Rows from block 8, named by matrix and row number. Rows with one number belong to one channel. Each number is 500 + 40 x the weight over the matrix's rms, rounded and kept within 0 to 999. All counts start at 0. Numbers have three digits each.
# convs0: first 3x3 conv (model.decb.0.0.convs.0.weight, 96x192x3x3), inputs 8-15, a 3x3 kernel for each
# convs1: second 3x3 conv (model.decb.0.0.convs.1.weight, 96x96x3x3, transposed), outputs 8-15, a 3x3 kernel for each
convs0.2:499500501501499501502498504511512505520516514518510506501508508488499500499509498507497483514509498512510508512502506495518518501522510493497500472470492490488489527490488526485489502483481508507509496500500490493499
convs1.2:507476513480389445504530485488484494466430495502487500500509500476530454496469529488499502494515523505515519505510499510410421481491478499529497497704642481498468531504524525488565530505499495488487497376379471460476
convs0.3:501499497499503503497500498494509504488513516488500499510506503514506520507505526482490505500491510511486507497502504518518510518492506500499493499485487495485490500483493511506509509504499481487495496507516498500518
convs1.3:481437514457555449457503508507428509493604484476467484482462513428518527450524521524502554534422539513540494479462473503394436479534434511490512584336523525461494503587527546587422518430468499501533521440496524489529
convs0.4:503494501498496500500500501508497484524523510522530503487492511490488495493495482518498509521510508510490477491479495500503527475468505488488493476493496492508520495492497479499502467488490490498491499517519502505516
convs1.4:499532506493538512468397526496510492483513497503517504471504514458564530510526475532592513406648525473504544513503472485429514467515462508527532516642501470519518527523482468464457513477522509551513491488489480482506
convs0.5:497495501500500499497498503504506506511511505506504493512485497507502505505484484481473500482498488474488497490496509470482488483461469490501489475478487490493494508502528502489528492464504492501509505513521503506512
convs1.5:510508521568538540504548504480514495459453493502513496494454536463468495466476505513516500536456554491459510469413458443387514506435455509474510512507471521480502517508524546472562529527510476542458476486518519565502
convs0.6:496497503497502507500499499512516518516523518511517512501506511512530542455453420489492476489488472453458437473486508463472481435419391436427432452444441463453443531527482509518497454449415491479458502497485505509495
convs1.6:502506505521498503489475506495520490518495482473503481506523489504506499509516491503470504482492470487512519503480497504488531465484472499515503524501513476478492496499520538620532489514510494498502509549510500516503
convs0.7:502500502498501497498501501502508503500504507497506517502509511499496492487484482478473485498496517498485508497483485519496488520504504493497515479470497517490509504475516506484520484475495506495502502506504489492489
convs1.7:516432496460553500484521522533503466509603501491503496531416491447647424511509477502511483541433512476552517460504503523579453483552493501530510501493496492527498454473523474472487504543485472510491494575531464459478
convs0.8:498502500497500500498501497500503492499489492503505507495507511515511516501490521505515512513521518494501510501489487515509506497498507482486493498509494507500487511501487518516495517486503523515526517511513506508510
convs1.8:477453496478477531470482499527452515499462538488549489498523507478482513465549532482521532492459476491461517514503486530519453510482499515515479491690500449495508496500509457369593490512488512485513526480501492542475
convs0.9:497498504497497501504502499511505504514513524510511513502518507518501503504507514495509498507505490486520509505512512522518498506517504505491470481483477474485478491510528490515526502530526488501510489499502496501505
convs1.9:503474473490474448501377507515501493472385489498406519474470500479620487531505490506475489537443473478487510497527486502438509535447495506518525522588480550550511485492497537525514522453510515503503454430492488509505
convs0.10:500499498499495496501497498514516494518509493515510500503499536481481521485489519461472473473489486495498506496496494478496493466503532505492489517491485507502496471479510502509509503507513499499498501488493500495499
convs1.10:493502502525427501516539497505533485559551432526559459509491519511598498532529499497522525516553418526483501504481495568548472504480532488510505528477506459489547516491482482457467458539475504467495525473415507548456
convs0.11:502503501501500494501500495494502504493504498498493495503499516517499510533502504513487484508515499501507491518490492487503507502502482510507499528510488517493476530494492513512482490495480490495488512504499501508516
convs1.11:508510503585435477472546493450524496476557503436600501511502504463556450520517507503501504513529518502525456503480484451432464507521481525459475524586504476559484542536513373603571479482503495463462525429499455510528
convs0.12:498497503499501503495499503493501515484497503487495481499521525518524520503503489481472499465466500468468485507477476500489505496481484489497495479485489470471479498501504509497501468479481506519510486497493490480481
convs1.12:495450483534543412493487469521501506553616555550390484476543497435558515497518508527427480528488479522539517533510470437535492497547485492486489459506540509546526487488488513618466490516488502516500449414453504429551
convs0.13:498501498498501499502500498502510505503500506507508517506504497512495488521504494512507512487485504494492509500499501494483503501494514507518483547574534519530500511514503487501504483496503487478486465451470479469471
convs1.13:492502514464559518510496491526502527524548517496530524497492476502567516502491459477514481493411446467484493517470454482475420501489501522548568538712538518546523529498498526469466520535505468412451441478440477438453
convs0.14:498496501500500499498497498509505503505499501504502506505491501517514516506494491500475500498484492491484499498466507494482505492480505492482489504489494501492489497491495520507505489499505502488502494487498514499496
convs1.14:468504484565510498480534540496501498544587547443476512507470505509400468473468500506518505518369541478422507516496495522595519492403516507499502517604510486548518467473507452542497484596502513511488480549516496534461
convs0.15:501501502501503502500501501492484479500493491510501496496487492469477500516516518518524518494506506504502502495509504499507514506508507505522521498509521488489507464480514465479503534533528504481480501474472510501499
convs1.15:449449486505468483517481486530473483557578456479540513513456483540477501510462515458399499484524480519535512518489525531462501513575556499503476454565457496508502461416507477689484486522507509515524438431493554588541
convs0.16:498499500496498498503502497505500505501501502492484488537506501500499481507514490499496470481491472497511501495496498486482499495483493490506505497508500506500488501497487497493498502488495496484494503507513508527508
convs1.16:527536502504538519503401492489550512536338508584398519498492524471556538529483522531531477498448451471483510501523517523548439521444501483552498485460525446459483501528531529412442518514534520545483512548588527470503
convs0.17:496500500503502498496498496493496504503504508489495512499504504536512514509484493485484484513507497487486488485500512501511497485492494490500507507514500498494485507499513525505502479482486508509523496499512507505513
convs1.17:530533501506474517482501540508500519510403497535541492492485540448517436492498492460532508523418464472483477531494497458622454474488477511541534530489464510543500490499505446495485471542474475448511409443554465488509
convs0.18:497500497500497501501500500497495495490479492477477482498495480500506485490492479507512504531526492489481463470497477494510492477475478518497492523507500522507518473496486489507490494479480484478495477483494482484488
convs1.18:479440514470480496472527473507505514530545496511469512490437498440576502524513522480553499520494494490506466521498556481569491542506513531481505475515521518414486509511522501440502521502511468487476484566460561507540
convs0.19:500497496502499498500499504513508516498507507488491505447493487487525499513500473396459478480519500478530508359444457494538501497552498471453468471460461492483474423478476485508498505507486479486487497489483475466463
convs1.19:523547509523544518494500501498493499508515549508502502466531499489509489500510501503526500506566533500496500498480472486424490506493498496479513513485510498514503535528542506489506512483502479492501468458477486492500
convs0.20:499499503501503501502502502488482481500503493489500492519498468502501485495509489468478511483494510497497510526508504530501495542498475506509507503512504492505497503491499481472502479467478510508507495500512489503502
convs1.20:448463481477519541535549519485535495531526535521440471483496552498407542509426460511511535539577502529476534507574509534472535521528450510489508505512488526506536491489492521385486502496503465486496481488461509558470
convs0.21:501499501498502501499503505494474481496469481503488493489498486489505504487491483508508493509519504501512513515501490518522502510515514504511504498507487476490478495503497498507480498501485520514500499487495492492503
convs1.21:497499522472528427517510499503535485502579502504494499481501513445441506493520534527518476494483480552476506501507530514407536516506527492558522492470463499482474511500496517372561476484449489473474536468558533523526
convs0.22:499498497498497498501502503504507511499503505494508516497500525502507542492511541513503507521496508534521537521497503526496496543509515488497496478491490488494484512504507493489475510525519525515518512516512494489505
convs1.22:509512522455372515474533533471464514509382582524532533502527517522468466521507540504477515484412525537565547491505489490582465505464490511475544526533504512485512515439456556684449498481478496507483429552582555527505
convs0.23:499500500498501502501499499496502492500505498497511510495497483515510500513504494515509509482483476482491490497503506496494476491505503494502510499509498500502511494481472516490487495493497474474496501504514510510514
convs1.23:501483467483469471547530496486473497498484499620547504493501505499513494456465501512502495604553499461483530462463473440537512576495553500467503487496539500521516504478497517651471549678511506490525375459433583582485
convs0.24:501499500500500497501504500491500501481494496499505500504513507509524496522526491526551518491516497509533498528544517477493492499528512496498510509517512496497498524533498507506474513525493486482486485478477493485484
convs1.24:465462464539512424508564483468497437493419475507504473536456537496463548471468507502480498510489521487500495468494512539520491450547509510454528467394445505520490487473504456488474480501466504603515544495506464496524
convs0.25:499495503492493498494496497485491493500503498512509516500500477525534511446438432491503507499501494484471443522526492525527508472453451491484476483483497504509500532525491538522485454452434505512512513511514501502502
convs1.25:499500501513484503475518516501500501507532498509532510499499501476450458488495503500501500462485500489489495500499501500476502493475517500500500542506497522500516499501499493500529518518500500498499494518517506488484
convs0.26:502500506501505500501501499493502517501525529498524536502485472536505480510497476508506504489502511489480493498499516491494508517497501503506500524526501500503501537514489522508491494486488517524524514523512518512515
convs1.26:501509491553651539490520472475423473493622503495535505547518467512351553525483540490463462524537537507572512501442430484486486463487462527513483522490478495527504490518462490442476498517502541645561532574539542542527
convs0.27:501497497501502498504505502506512505500502497509500501480473512509485498529513498492499496501501484487490498508516505520506491489500497509502493521518489514515505496499497504516493502513509500496485504500487499484472
convs1.27:501518472469494549454534568476522523401647546402546513512497491488469491462521512488488506485500541518442485513501527425402543513516522489470459481539533549527545517463470583459599529480483514503505525587551423523522
convs0.28:496503495498506502503503503451465470468489481450474459510501495496481475529508506500494496487491484488486478508498499492472479508467505527513511525513508510509504503502492489491496505489520465460468473464478483469475
convs1.28:520474523471490484463481488476486538474454485502520519469465486461489486459472467479510507485528495460473476482420490451441463460437489470521498542505521506488480483545514487476517509535529514506497497510515475478474
convs0.29:500497499498500503502504498493507504491506509486490501527531519536513502511514494495477489506491503496493520509490496520511501500505496512496500503489510505490496499500521500494515485482508493493499495494508496500518
convs1.29:449473509503601498475528492523579493544406467505461497505541448512506414524532467491548489552636529528508515514530496539568433494554479502522474508522412455430543485504449536472525508501500516513509530556456476536452
convs0.30:498498499501501496500495498492488489486479487493490490490489502475485487500494494503492493467473483475477487488471486472479482479477486499508512499500514510504512500493498505500492488486476516512519479467472473460467
convs1.30:508545503476557489521513477499490476433560554465465495519517499479568485504508525507572482467555508540560515486549486554549499495591512477431529448410455443428459524525490455393508474529515489495512547385525470509507
convs0.31:494498499501501500502500502507502507503503501501507504528520486541527508522515500514519520506519526509518517530520515507489497511497503497506503499508512513485495506505512497505513490504505503502491486489487492488486
convs1.31:508507532521428481517448456470565564443416521477485485482451516497443504497449481529562531489404489496543499505504464451545497466472508498462479447552532499471493517451497482458544508484503497476469512574439516587530
convs0.32:499500498501498497495497494493501485502508485507508494494510523479495517490504518526521535521512497507481481506513502494487460504479476513494494514499512496487514515536520502508496496491475512495486515499487505503486
convs1.32:458467519443596542481469513464437479528459475462453492504504482558477504555459522458496536473514508462480528522538483616538548486494504505522486502408484533502479499466468466513478469481471473466521426367458445445470
convs0.33:498500499499498502501500500501501492498493499494498496550516506498487501472494528522470496518476500515501513494446470506461485501490532484503499493489497512498502504462497496466509512502524520503503505503497503496496
convs1.33:511474470488474534501565507506555517492632490517527464442570476524540468530501480499518479555455549479545523498456487493768546511576467495520493413407498519545505499501505498492507517488490471480471420493517486583509
convs0.34:499501503500499500498496498515511502505499491507502498495495506512496504531504493480483498497489495504514503512507512487481478485500496520504516503492516518505515498490496529507502530506497484487478466452450482472470
convs1.34:483464482541623589489475508492524529517627484479467488486496499490208497498442523520462537465489410490563498515456511512406500509474551484481515528378528470474467498570500474509584491431505533462525494561489524478521
convs0.35:503496500501502501500501499496497490506501488505498483490489467507514477505527512478492490480503495489489491489483491502494496490481491492498500486491487490500494491494487500501503490492492490499490472481483483488494
convs1.35:464440532537583530530511476508527497450459528479530480511382482569314506517486553505541464503489505500521492500525515526469483473462498482503499464494453484449480544511531515579498499499468484545496513563481450457489
convs0.36:502500501499498497504502503504498492505486480509493490441454459502514495512544509436447473498497496515514492418427461465482499455468491479484478488482483487477483431452473491496481521527507483479480450470491473491499
convs1.36:507504498500522469500501501522516502539518441499499499500501511455502456500499500517507497514488449501501500484493488475499478500500500492481488502443531500501501526513511488469488500500500488481488490517501500500501
convs0.37:502502498501499500502501499512528520515516509515512509504504488527523486509522515493503505514533510507515493512515493517510495519513500518529523533540539509514516507500482512499481514501483496489504479489490488488485
convs1.37:503502476467410440520481501505515469569476462503495504517435487469416498464512486486538482493393534480487531509522554540512532485477483502538532516501491503451509484502502493682484510482492514461505526488477506503507
convs0.38:503500501499502497499502497501500506499508509495507512506495497512504498514515489484493489485507499480502492480491477486488488491503483498491491497499502503510508509498496505508510489511509520511502509506490508517499
convs1.38:550543542554549558466522490465512490440446534496465475456513501485521524496520509483520491529429529495487501491498492469571509482528523452522499506545468516491497462437486429445492515482522466518501463598487520517503
convs0.39:503502504501498498498499505496471480505478489510498510518505473505502482494511501511513512508500519506505527523506496521507513520519522511511507507518504496513507493504505496498503516519530497490494500503503502489496
convs1.39:478457455504575519506518523497446447537738577529563494482488510504568491531512488497432503524520461489454524505511454518638428511498491516461528464454504449452481479424492445611506506573505525505534496445555504561518
convs0.40:499499498501497499497502503525499493527501497521515508494507485481477479485483485503499515495492493478483493497484477492483490490475483507517517510515518500506507498508511495491487498500511492512512500516517488495505
convs1.40:484522517472416524504462519487530490487415508526545494504458512468603480468459484508563479512482492489454484487478539508499498454491488513525509574413511486502485473531500423590476488526499519485494510469547483555511
convs0.41:500500498498503500503502498502507511505517507507507505509523541491498519496525524485500507482480490477499502488502496497499506483500508497490485521528508507515517488511513501510510514530530488474462487504480501522508
convs1.41:470432530478568406476480467513465493493639505472523514517511518482507490481499520488529483487547570527492469542507453460389535488448492522513507502436548506525498478491525495561485465493480516446503492559520465554520
convs0.42:502498500501505501499501500496487490484480487487483495509512516504528506504526502491478487493493502502493490498464487513484498498476488491499488507488496493487497489492489488489489495499489507502506495500497495502504
convs1.42:496495537477445442463525482498587532524342541476433533476478526542686476513532491530533525486502509475458505513448513539482488465511505475457467548546480522491491490490507497271478527545486490499511509378445536489499
convs0.43:498502502499500498499502500501503499509508497501510500522503497520512506518516489514524503487519495489521500495524524468507501496530525505501507505506499487491508523529503492512493478514496484516505504524509505504496
convs1.43:463400416499456532488492466504544537531490489476435526516379460521414518489493523516462474517469484506452492520549563511538489503497518487521506468490541518506507479389509469411485521532483491483479494493484518449485
convs0.44:498499500499501502494498495509510506510506511509515506499511514525512504521504495508503498514498496520505504509507513505505510492497514492517500508523506502509495526521500532528506512506499481493504474490496470479487
convs1.44:512388492520420480525447507507560497487398528507524523528485520468684434440541502546489519478498525507509514500511481518599461499497527488436464481576494488579490469430482536521520486516501492502480550343549506539495
convs0.45:501496503501506498504497499493507490500503489482479470501511490510519509498512492481487490505517519492490486502501513505493508488470475503506515516525515529528515501514508501513507485494492516519507524519509495487493
convs1.45:517520541459542490483484507509494483505569467486495526517491488573390492527491499507484496464510503495457500498468532499451518504506516510444504483530465503523477509485492523533501495498512476485474508466494484492493
convs0.46:504503496506502497498501499490503498502514511508504518535514492512495500488483507512505515501506514482475489536500505518499511500488494506524498511520503500496500526494504499498522506514514512501509520517513507509510
convs1.46:473535506481517494465413497493526463488638476508486464436529511503519543486423514495484501527569525519504530479470503530440540506482529496463520483338492498544528503519504470565480534465484507509500453480491490450529
convs0.47:498501501500501503495500502490491492472473473494495496521509511507477490510499496493499515515510522502494508489500500489502504498510516499525519544577544520534513502490532497469513511488519491502490498502501507509504
convs1.47:516538506551519458519505516528475518498510478508509519529460504521508553527527511501456472420415477459469508506515504492396546522522526515458493446494491468478509492526497486594458499475490459506475442364464468443493
convs0.48:503499506502502503502502500481486493478480486500498493491499487495496499490510521501496497513500498503498487494484494474458495483487488502485511508494515517515508497515504495486495486479495501508519501510506500507502
convs1.48:511490514542527546514518510511520510500485460505480519521500504486538564496574490505495522526518482500571522519503492471581439489471527490515470507571486515535497497523497478494423525517532503488491530538512499518518
convs0.49:501498498500499502504500499497491481503505483503499482508488490514497498518495508479501497457488475480489484479497499467498504455474508509507495518515506506503519480505509471519526494501501517507506512502500505502496
convs1.49:546518461465449422518421525510443504455443491467476525519527502529392525523535485482507519457558494475527496502515485474499509499520488503475487506452401486471509498540473500472559484465512515507508504403465482544524
convs0.50:499500501501496494503500500491513516507513509504508511501498472502513501493511483501502495511533519501499484494495504491490519488477493500490497493488498507490498504488491489497507492493498497500504497481487499487487
convs1.50:529532522510480535500506503493507517474537532506494503459555498470570500484469499553554504560532504523506502511549497477385474520560503484497495584515483519500493477533492430490534507533508495573520553514490505499503
convs0.51:503498503498495500503498502510526504519509511516511505505499514492500516495498494485481493499508497500494503491493482508515497521494483508504517510508522505495505486499496491510491499512515485484487496487497486483486
convs1.51:507444495489471521493509530489434509462608517443506484532458489554425469531485502468473526443522496488503495469500482466556463481473477490454477464503483507641512481499500548502523494519489475533480506548474483440500
convs0.52:499500501502504504501502500498497495497499491505513484497498510515519525514513509511531512496519511503516515496516511515518507501497494494510508501524514477498491488503496492506504502512522485482494496497508499505505
convs1.52:516548519453535488460464525497484483499449449528492446506488532465475540469570507504504521535584439462462470513515538498434536480458515543501513554433567485524484499486504516608448521500517507510505483537509504476503
convs0.53:502502499498499500500502504508509498508508491497499495494505496484495496505500484507532510499517501499494486480522514485496495505486486494478482495483490504486490508527498474511473486507474507514506496512505496503503
convs1.53:492457481510518510492498479497513472504635385501529511516542507527637497499582498498488500501470570497464511483517559520549572512505537486531484485419469490487498495530546492580576502506497481496440496515497498524448
convs0.54:502501497501505504504499498500525499496519506504529502501495505504498500494491490495507505498508512492499501497500506502493507498502509494497495490466485501481490497501486506508509496488482505495495500516508498508499
convs1.54:493498505516481523501499533519491480534435483487476520514453489495396506466411476474532491539521510504509491512501526441351492510518507483561471469609476501510478478491499509615497499514514493479494506542503484522495
convs0.55:499500500500495501499501499529505494518500495523510506493501500483506487512522510509510509519509509500495491522520495500494476508513502501500487488493484502504497505497511510493511508498512496497509496501502492501498
convs1.55:484538519504478506505489468481505510464525516462474489510535461498447480486448447505549479513585552490516527485521476537579534505514539450515480519608469499541520501596484485465538499534523489518493536588517514490514
convs0.56:500501499499498499503502500496501502506515516500507502492484488519481486532491497509524518518519503517516476513517523512498505504496518494496508522512513514512503532523497536523499498486496491493502488494507496489502
convs1.56:506608457470722520500478495494431511518427451489521479492490505481626545485460461491394517501522398464505485500511469531606510508511555480482462495451506485496514466464504500609416511501504528462447531482442523541504
convs0.57:503502504503499500502502498516511514509494501502484495513524507479478472481481496498512499508516484491502498475506499497533496492515477496492493496485499488493504511508514494492497490496501531512513513499496510503501
convs1.57:521532525544393507518556497473479479520516499504469480519556473538365489523463499514431467573536566499580481479539509519353567518487513502505494498660520522424505501568493523526545488488525519484508527462507512532499
convs0.58:497502501498501497501501500453458463453462460465470469485496428483501453488507451504511468502545478474501421455500401493562435452513382480479486464465477458459475503504460496507464487521466510510515508504501509497494
convs1.58:499509507477441488502493510507505514489517502488515508491524505499517498517515499508552487487525513492502502497496497479506527480477500516537518503466479507474503508484511501473496506493504505487500514438479487477522
convs0.59:499499500500500501497499499509516511505507513496506505500514483511523493502496478506502509507508523492496509485495483509506484511509499479482482497513499487494489514493484505470457502471465496473480506502494502510502
convs1.59:477518492564550513517547488503483515540492497497522489493479481626510495544496450528511485490512501513472496532480513462530529497508529533482497602520487478635496484497479477604493540514501481482504374530519448423495
convs0.60:504503501501499498504499502504490496495492492500501502497485487504501490496493492479476471485511498494507482472483492464497505471499494489490489514501492525498508500492494479487483481487480495504515498512517502509514
convs1.60:506476507448494496499521546513428480485537496470490554514550472441529479505511515464484431520643488477471461494498489467479525477540494515524501565444526539543527466498516520514509497508499498531457560449448492466495
convs0.61:498496496499498499497494501501505495509510503507505494432474475458513507453486485430473462467517472483510470454468508457496524480498505503507514476473485500485480423484510469522520464515504488514514530538528545542532
convs1.61:488497505478494507492498500523552537493480495498497498516533502536539516507503499522532493485488480521528499487526483481502452487529502476530519533582555468523500492504480550586533486524498502496493517559530506515500
convs0.62:503502497496499497499501502506506500513505492506494497513497509514495503501493515483493501513504516508491494477504494506537525483512498494517499527525504524535504508485482518486483509487500495499505511509516502500510
convs1.62:489495499566583446530495492476472521455349508505477503468508499433695509461506524530563506486326520517497514498485507599469513494468507492490507552434490486535500539589487566531472483482508476452486473537512472484478
convs0.63:497496499497500499494498499509510505517513510509510512486513508486495499473473500533500497511482482499470477507509529509514511507492506496500510486490491493487489504525513482501497475499511505502495498497505507506505
convs1.63:497544481474517484465511490462517495492573512485469502523530473538439505556415483498458499491441470544470516522532527497566537486524557509527490485412508500517500485479533479409539480493517528456505497448457499504486
convs0.64:500500501501503501501501496521511508511490494509496497498509505499509476515533500511508505489493494495488499495497478507517503508522504507517500520538511497504500508516487510501471523511486511516501526542524518517510
convs1.64:526536500550583525460498530513534485568520509528499513508497501463622493481497469484498477464563458469462443495508498460587444458493524530519517535405505540600481540527518491364465468538519513487540505517525528472497
convs0.65:500501505500501496499501503490503497494505505501506505488500503475497494496501496524535513516504488509497489502504498485486474498511512498508506495512516497495496496504482480486472525527498503492495491482491505506511
convs1.65:544534529509492421543463471498501525500490514524536483460506492452549492497524472488474496520496482514514480480467488495539554517514534470495498560548558471439504482512536469514512467484502485544486499448467497485526
convs0.66:498505504498501501500502502486488488498498495496505499493509505502505513517521520533539510509522513472485492504503475500509493476495506500481486484482486493503504506491483537527507513512489480480489481483490505504511
convs1.66:533540500493518424501515456507471486397523486527579493499510490520479496532529519506503487437382502486515559507478498457577463524543509458478522521510552476384448542577481548523433492528465508495483481555449485485461
convs0.67:499498500501499497500500500506500507507506506505509511518492500510478498526511511507526510503518508523510492502509512491498514512499489490486503495496501487496507531528515507497496514480488502500511502495506492497507
convs1.67:617477483572729500457594507559455483453600522497523531531489485608444476435505493476477495470483543472537481504513484451472497492555505501492510490595492494530506488566501544536501505497492516538529452546494468455506
convs0.68:499503499499499501498496500509500493512502495503499498524560503501528483467513476529513498498506493484502486503504514503515505505501482497502496493497487495488484534548521473502482473499481503496519509494511523506516
convs1.68:468560490513583497516483509502448499550420514545440495514568509507616498488634506495537472479549455502458507547510472550468482522535439490493488492424469482541506492506500528505458498515496486531489510503519545489481
convs0.69:499499500498500501500501501503509504512502494510501488472508527474497493493521499495512471505524476485528496495518460500524464504533481498488476516514493519522505478489452489509463508522494488477479503489490502491485
convs1.69:525535485502531535511498511531443451475506465503489491534481460553539544520496477524513531513555552515495483512490514512581544473498512528457490473385545518564517520543520418464463462472493527492518450451467516513526
convs0.70:502503499502503502499501500480479486474473480477477485489516508488526505463507508512520488485511507479489496486513484502525494495510490483511490494521509476473485459486495478501489493514497483483483485482488491487482
convs1.70:543432486519642508478467504513509520474444458506459502492489520482518546517451486446418523567454481463466482508510501477566494494505541507519552442531517494466483506553504469341517497488503462483487487571468464486481
convs0.71:496504497501504500502499502516502504509504506505509493502497503494487498487489493530493509507499511505488513505505525502514521507498503494489501501494496502502514506518505483507502473495484494492496499502513493497501
convs1.71:473520520559582580489518517491470485502261570494481503493518501509732531498517492490502451450616547526512494519535486470537463504504465490441493527579480502509461483416481548420454512467475530388503532344456529432503
convs0.72:498499500500500501505501499495501503482487512491494506507496490501487479500496515508513493501484484510475495482490492504512500489501525502504490503501491482492491503495509492495494497486509498485490499492492492483497
convs1.72:537546513461472459515510502523550516463370493505454527478458519457468526496535519461521465491503480513551461488517515535609488503486499459531503473383455521557500515479495488521520502463476522569513443471508481456494
convs0.73:500501506502507497499500498504493498504503495509512510518516488488497490484479500477452482510477502514491489493492499517517517494491490486477484493480490483472487506503503504484501483464497501497517497486493489489492
convs1.73:524560530471454546500518472495434470539513553497503479478487513534552479518481517539439530467440441500496473499489496527563482477537504494544470451246473440472500494527516508591569484424504482501495566523516531477512
convs0.74:502500498499502500497498500504500504509508499506507504496506500499498504509506513471480495483489485506512514518516492519515489500501487500509509499505498486494503507502489505490475520507494516509501513519520503518521
convs1.74:488488468539494497471497501494470461520426519503496519483462483496469473455500478543514560502465447486524524519477493490473486504460489490445473519505482503472535517505513494411520502489501500517490484411403491477497
convs0.75:501500502497503500500498505491492489494508495498510500487508519488494510507507485475500507455486509462494494490493487489480487474459480499493475519518496503516501455481498473501538489518522500496504502490492499490487
convs1.75:504485534311478518440426476534494507425530422525498496516453489513380455469522480502489557544483503524544474519465495508514422529517546504493490526540553450521519538525511556479515524491475482557571469517509521516491
convs0.76:502499498504502499503501501502499504501491488497487493498497498492503499502516481499483481484487478495487489490502496476497496475477470508492496475467476488489489508489498499501500499502487499497487508517508498505512
convs1.76:537532470503468518490495492515531509459610470494491489504545497515559543515466499466450477555460474485402449497542505533625471491500475507482462474516525531461516506438487526741516535547509500519496514532473502483507
convs0.77:502500499503503499500502499507492484509505491499498498481514500473494480482487472514509497503501491489494478495494514489493496503498497495496508491496500503501508516507494508489490500495480515496500505505506504506510
convs1.77:549535526540503567527462506482577509512522579493441509550518513475507446529499525485492487473473493494508535492480500516541438475494496486487572512364489503505510528509463508497551496443474505485469500554522521442466
convs0.78:500507499501506502498503502496518519506530530496512514463474479514515504512509523410461463476491485461472478366446434472519487479517484475500494512521494512518497452474490485488506505488494486502508492472456514499468
convs1.78:505505500486479474500503498495499491509495506497512503507515503530458506501499499474475472460448482499495500497505498497486494503491501519490502500531516507525504515529503519547480510507501489503495506552532502503496
convs0.79:498497500499499502500500502500505516503511515501503503486488516470468506518489506502509502485488509509503515505483484502491508495498502511508512489503511500499502488492527498490509527522513497494506499487491496488487
convs1.79:532504511465528492488448484481514499513476466516392503488513502499530510490441487477536484498625478521456529472446483467481445501447471489493471492336441482514487520507505527459524560567507491516504515506448502410528
convs0.80:504498499494502505501504501505503511501495496499494498501504508496492490509498486502517512509510519497500511498473487508491518522497515495483504474472501495505524487501485490503491500504505492496499495482486486476482
convs1.80:541544487469513539491500510494528457482405489497530531457507499523441487471467502495522470504601496500485515497497515527373475527506514518553504472551439519478505530468515489447640491481503443426472454477483496488482
convs0.81:503502498504500506498499504504506500502505501501499495494501456498509490482505502499509512495503498492500484477493509499509506484506519483507521500543541484516511532522494495500490483510496514506500514504500505494499
convs1.81:513498482477503421523406469456433522462449508507524522495500524465539499514569507511485524491434531521523547496494525522552531475468507488506480440439463510425489528506471486520502472438512486535498521580449479402529
convs0.82:496498498501498501498501497510507509512512501521511495493490489489484486518508494489488493508500482505518492508496506533487491511489499489475484489464469486484488483498506477484505481479506507493496507506511504511508
convs1.82:504494513505427546531553518497476480513550465509499477523430536491478464512477541483468423513480564479506525500477538444504537489500494472481535579509457461485436494446483565610523472453529526531517512423470484489494
convs0.83:498499505503498499507498504509519511506515504507508505512497495509496500498501491485488509507502510481479496495485505515505523496461492487497513490477491484471500478472511488492532499475507500495495503499504505499505
convs1.83:474533497544471528498482515520488481514441513471560482450539474433513525523450484480545518515566512468484484506508487513584481516544471479471502534585486516475490502524496496418541458445496484465529487532565498488519
convs0.84:501499507503502496500502498500505509514509495513503484479485484478493487486506510500509524496503502486492493515504498516506487485498498499505504503511513483505511471505538491506525498494520509503493503492481498482480
convs1.84:522513509582441465520522490505549504536369468470550502451526499475499515500489481505489505531514464490530481524561542541593492517487491511534508599403488482522521470499509430645465480484493520501476539544472445472478
convs0.85:502499502494498502501498498495501518474482521472488517509522499519513499500510500489507510510525520491506509504502502512518501528517492514512500531542504512523508480480483488490506469483482502494497484494506494511520
convs1.85:477500509534527492537454464528511507519516518546465521468534519544531500520574479488474467467411441500461502529539488563445469534538521500536515440541482516454510490485494489442540506479465508492470492589525477433515
convs0.86:500501505499503498498494501497486499500487504492484505491494490485480496489489496482487489493480505498504501478498510486486506500502491499498488487474472495481488493504508493485519491488517510500513496477492504498507
convs1.86:489485501458489499492491520514513525440308482517530498475516498451583538457453509478490515479487490517508486514548519537497499487536509510470463543404504506625486487485501484523502494489457475485469517544521416429490
convs0.87:502499503502505506501507502493505505495504511496506518464503505455493486450498483468511512451513511441521527437508520424485497413480487467484487457482493462489503471506488467508523454490518504483504499481487489498496
convs1.87:513532500505509501476487501501491500511546501502539500520465499520520501492521500479464499522531500504512500505474500510483500509476498513462500514494500499525500529491500490543499503532501491541501509539500513552499
convs0.88:504495499501498499495499498498505501502504497501497500510510516498492502507500503464480500485492497477489494491512484497509476497509480514510500520505508514506501503499484489500488498505491483496492494504499494503503
convs1.88:502604506557623503502561481481569501522459437519507492548510466561601495463549501495478515561567536522484480493480504499522466468488500478475488461575513484513504492545510617517515508512471469435498481421492545465523
convs0.89:498501497499499500499496496479477468484484478485493492508513505490500499496487493502499512513505517489469499494498504494501505504503519512516506496493501494485488472491503488500502501493504491492494503502498510512508
convs1.89:517476491514590465517568458518588490481269550489559483500492517540443480520515501479535509484516427505508523489509481517537500530517525509419516426575548477455467480465461531457485496523550495474485534551495489476482
convs0.90:501499502502501501497500498492491495491486495499502508481490473525505488524503505523523498502509498488484509501511517499506513501477496492520526505519504502499493547530492519509492478482494505504502492487487506500499
convs1.90:538537493450463546490469530500470523415462463576489533468569516532385480590498490487524473536443513498480511489407510448565507547472478490523488483409535513468471514522475559554513506511455472522453400597519531510479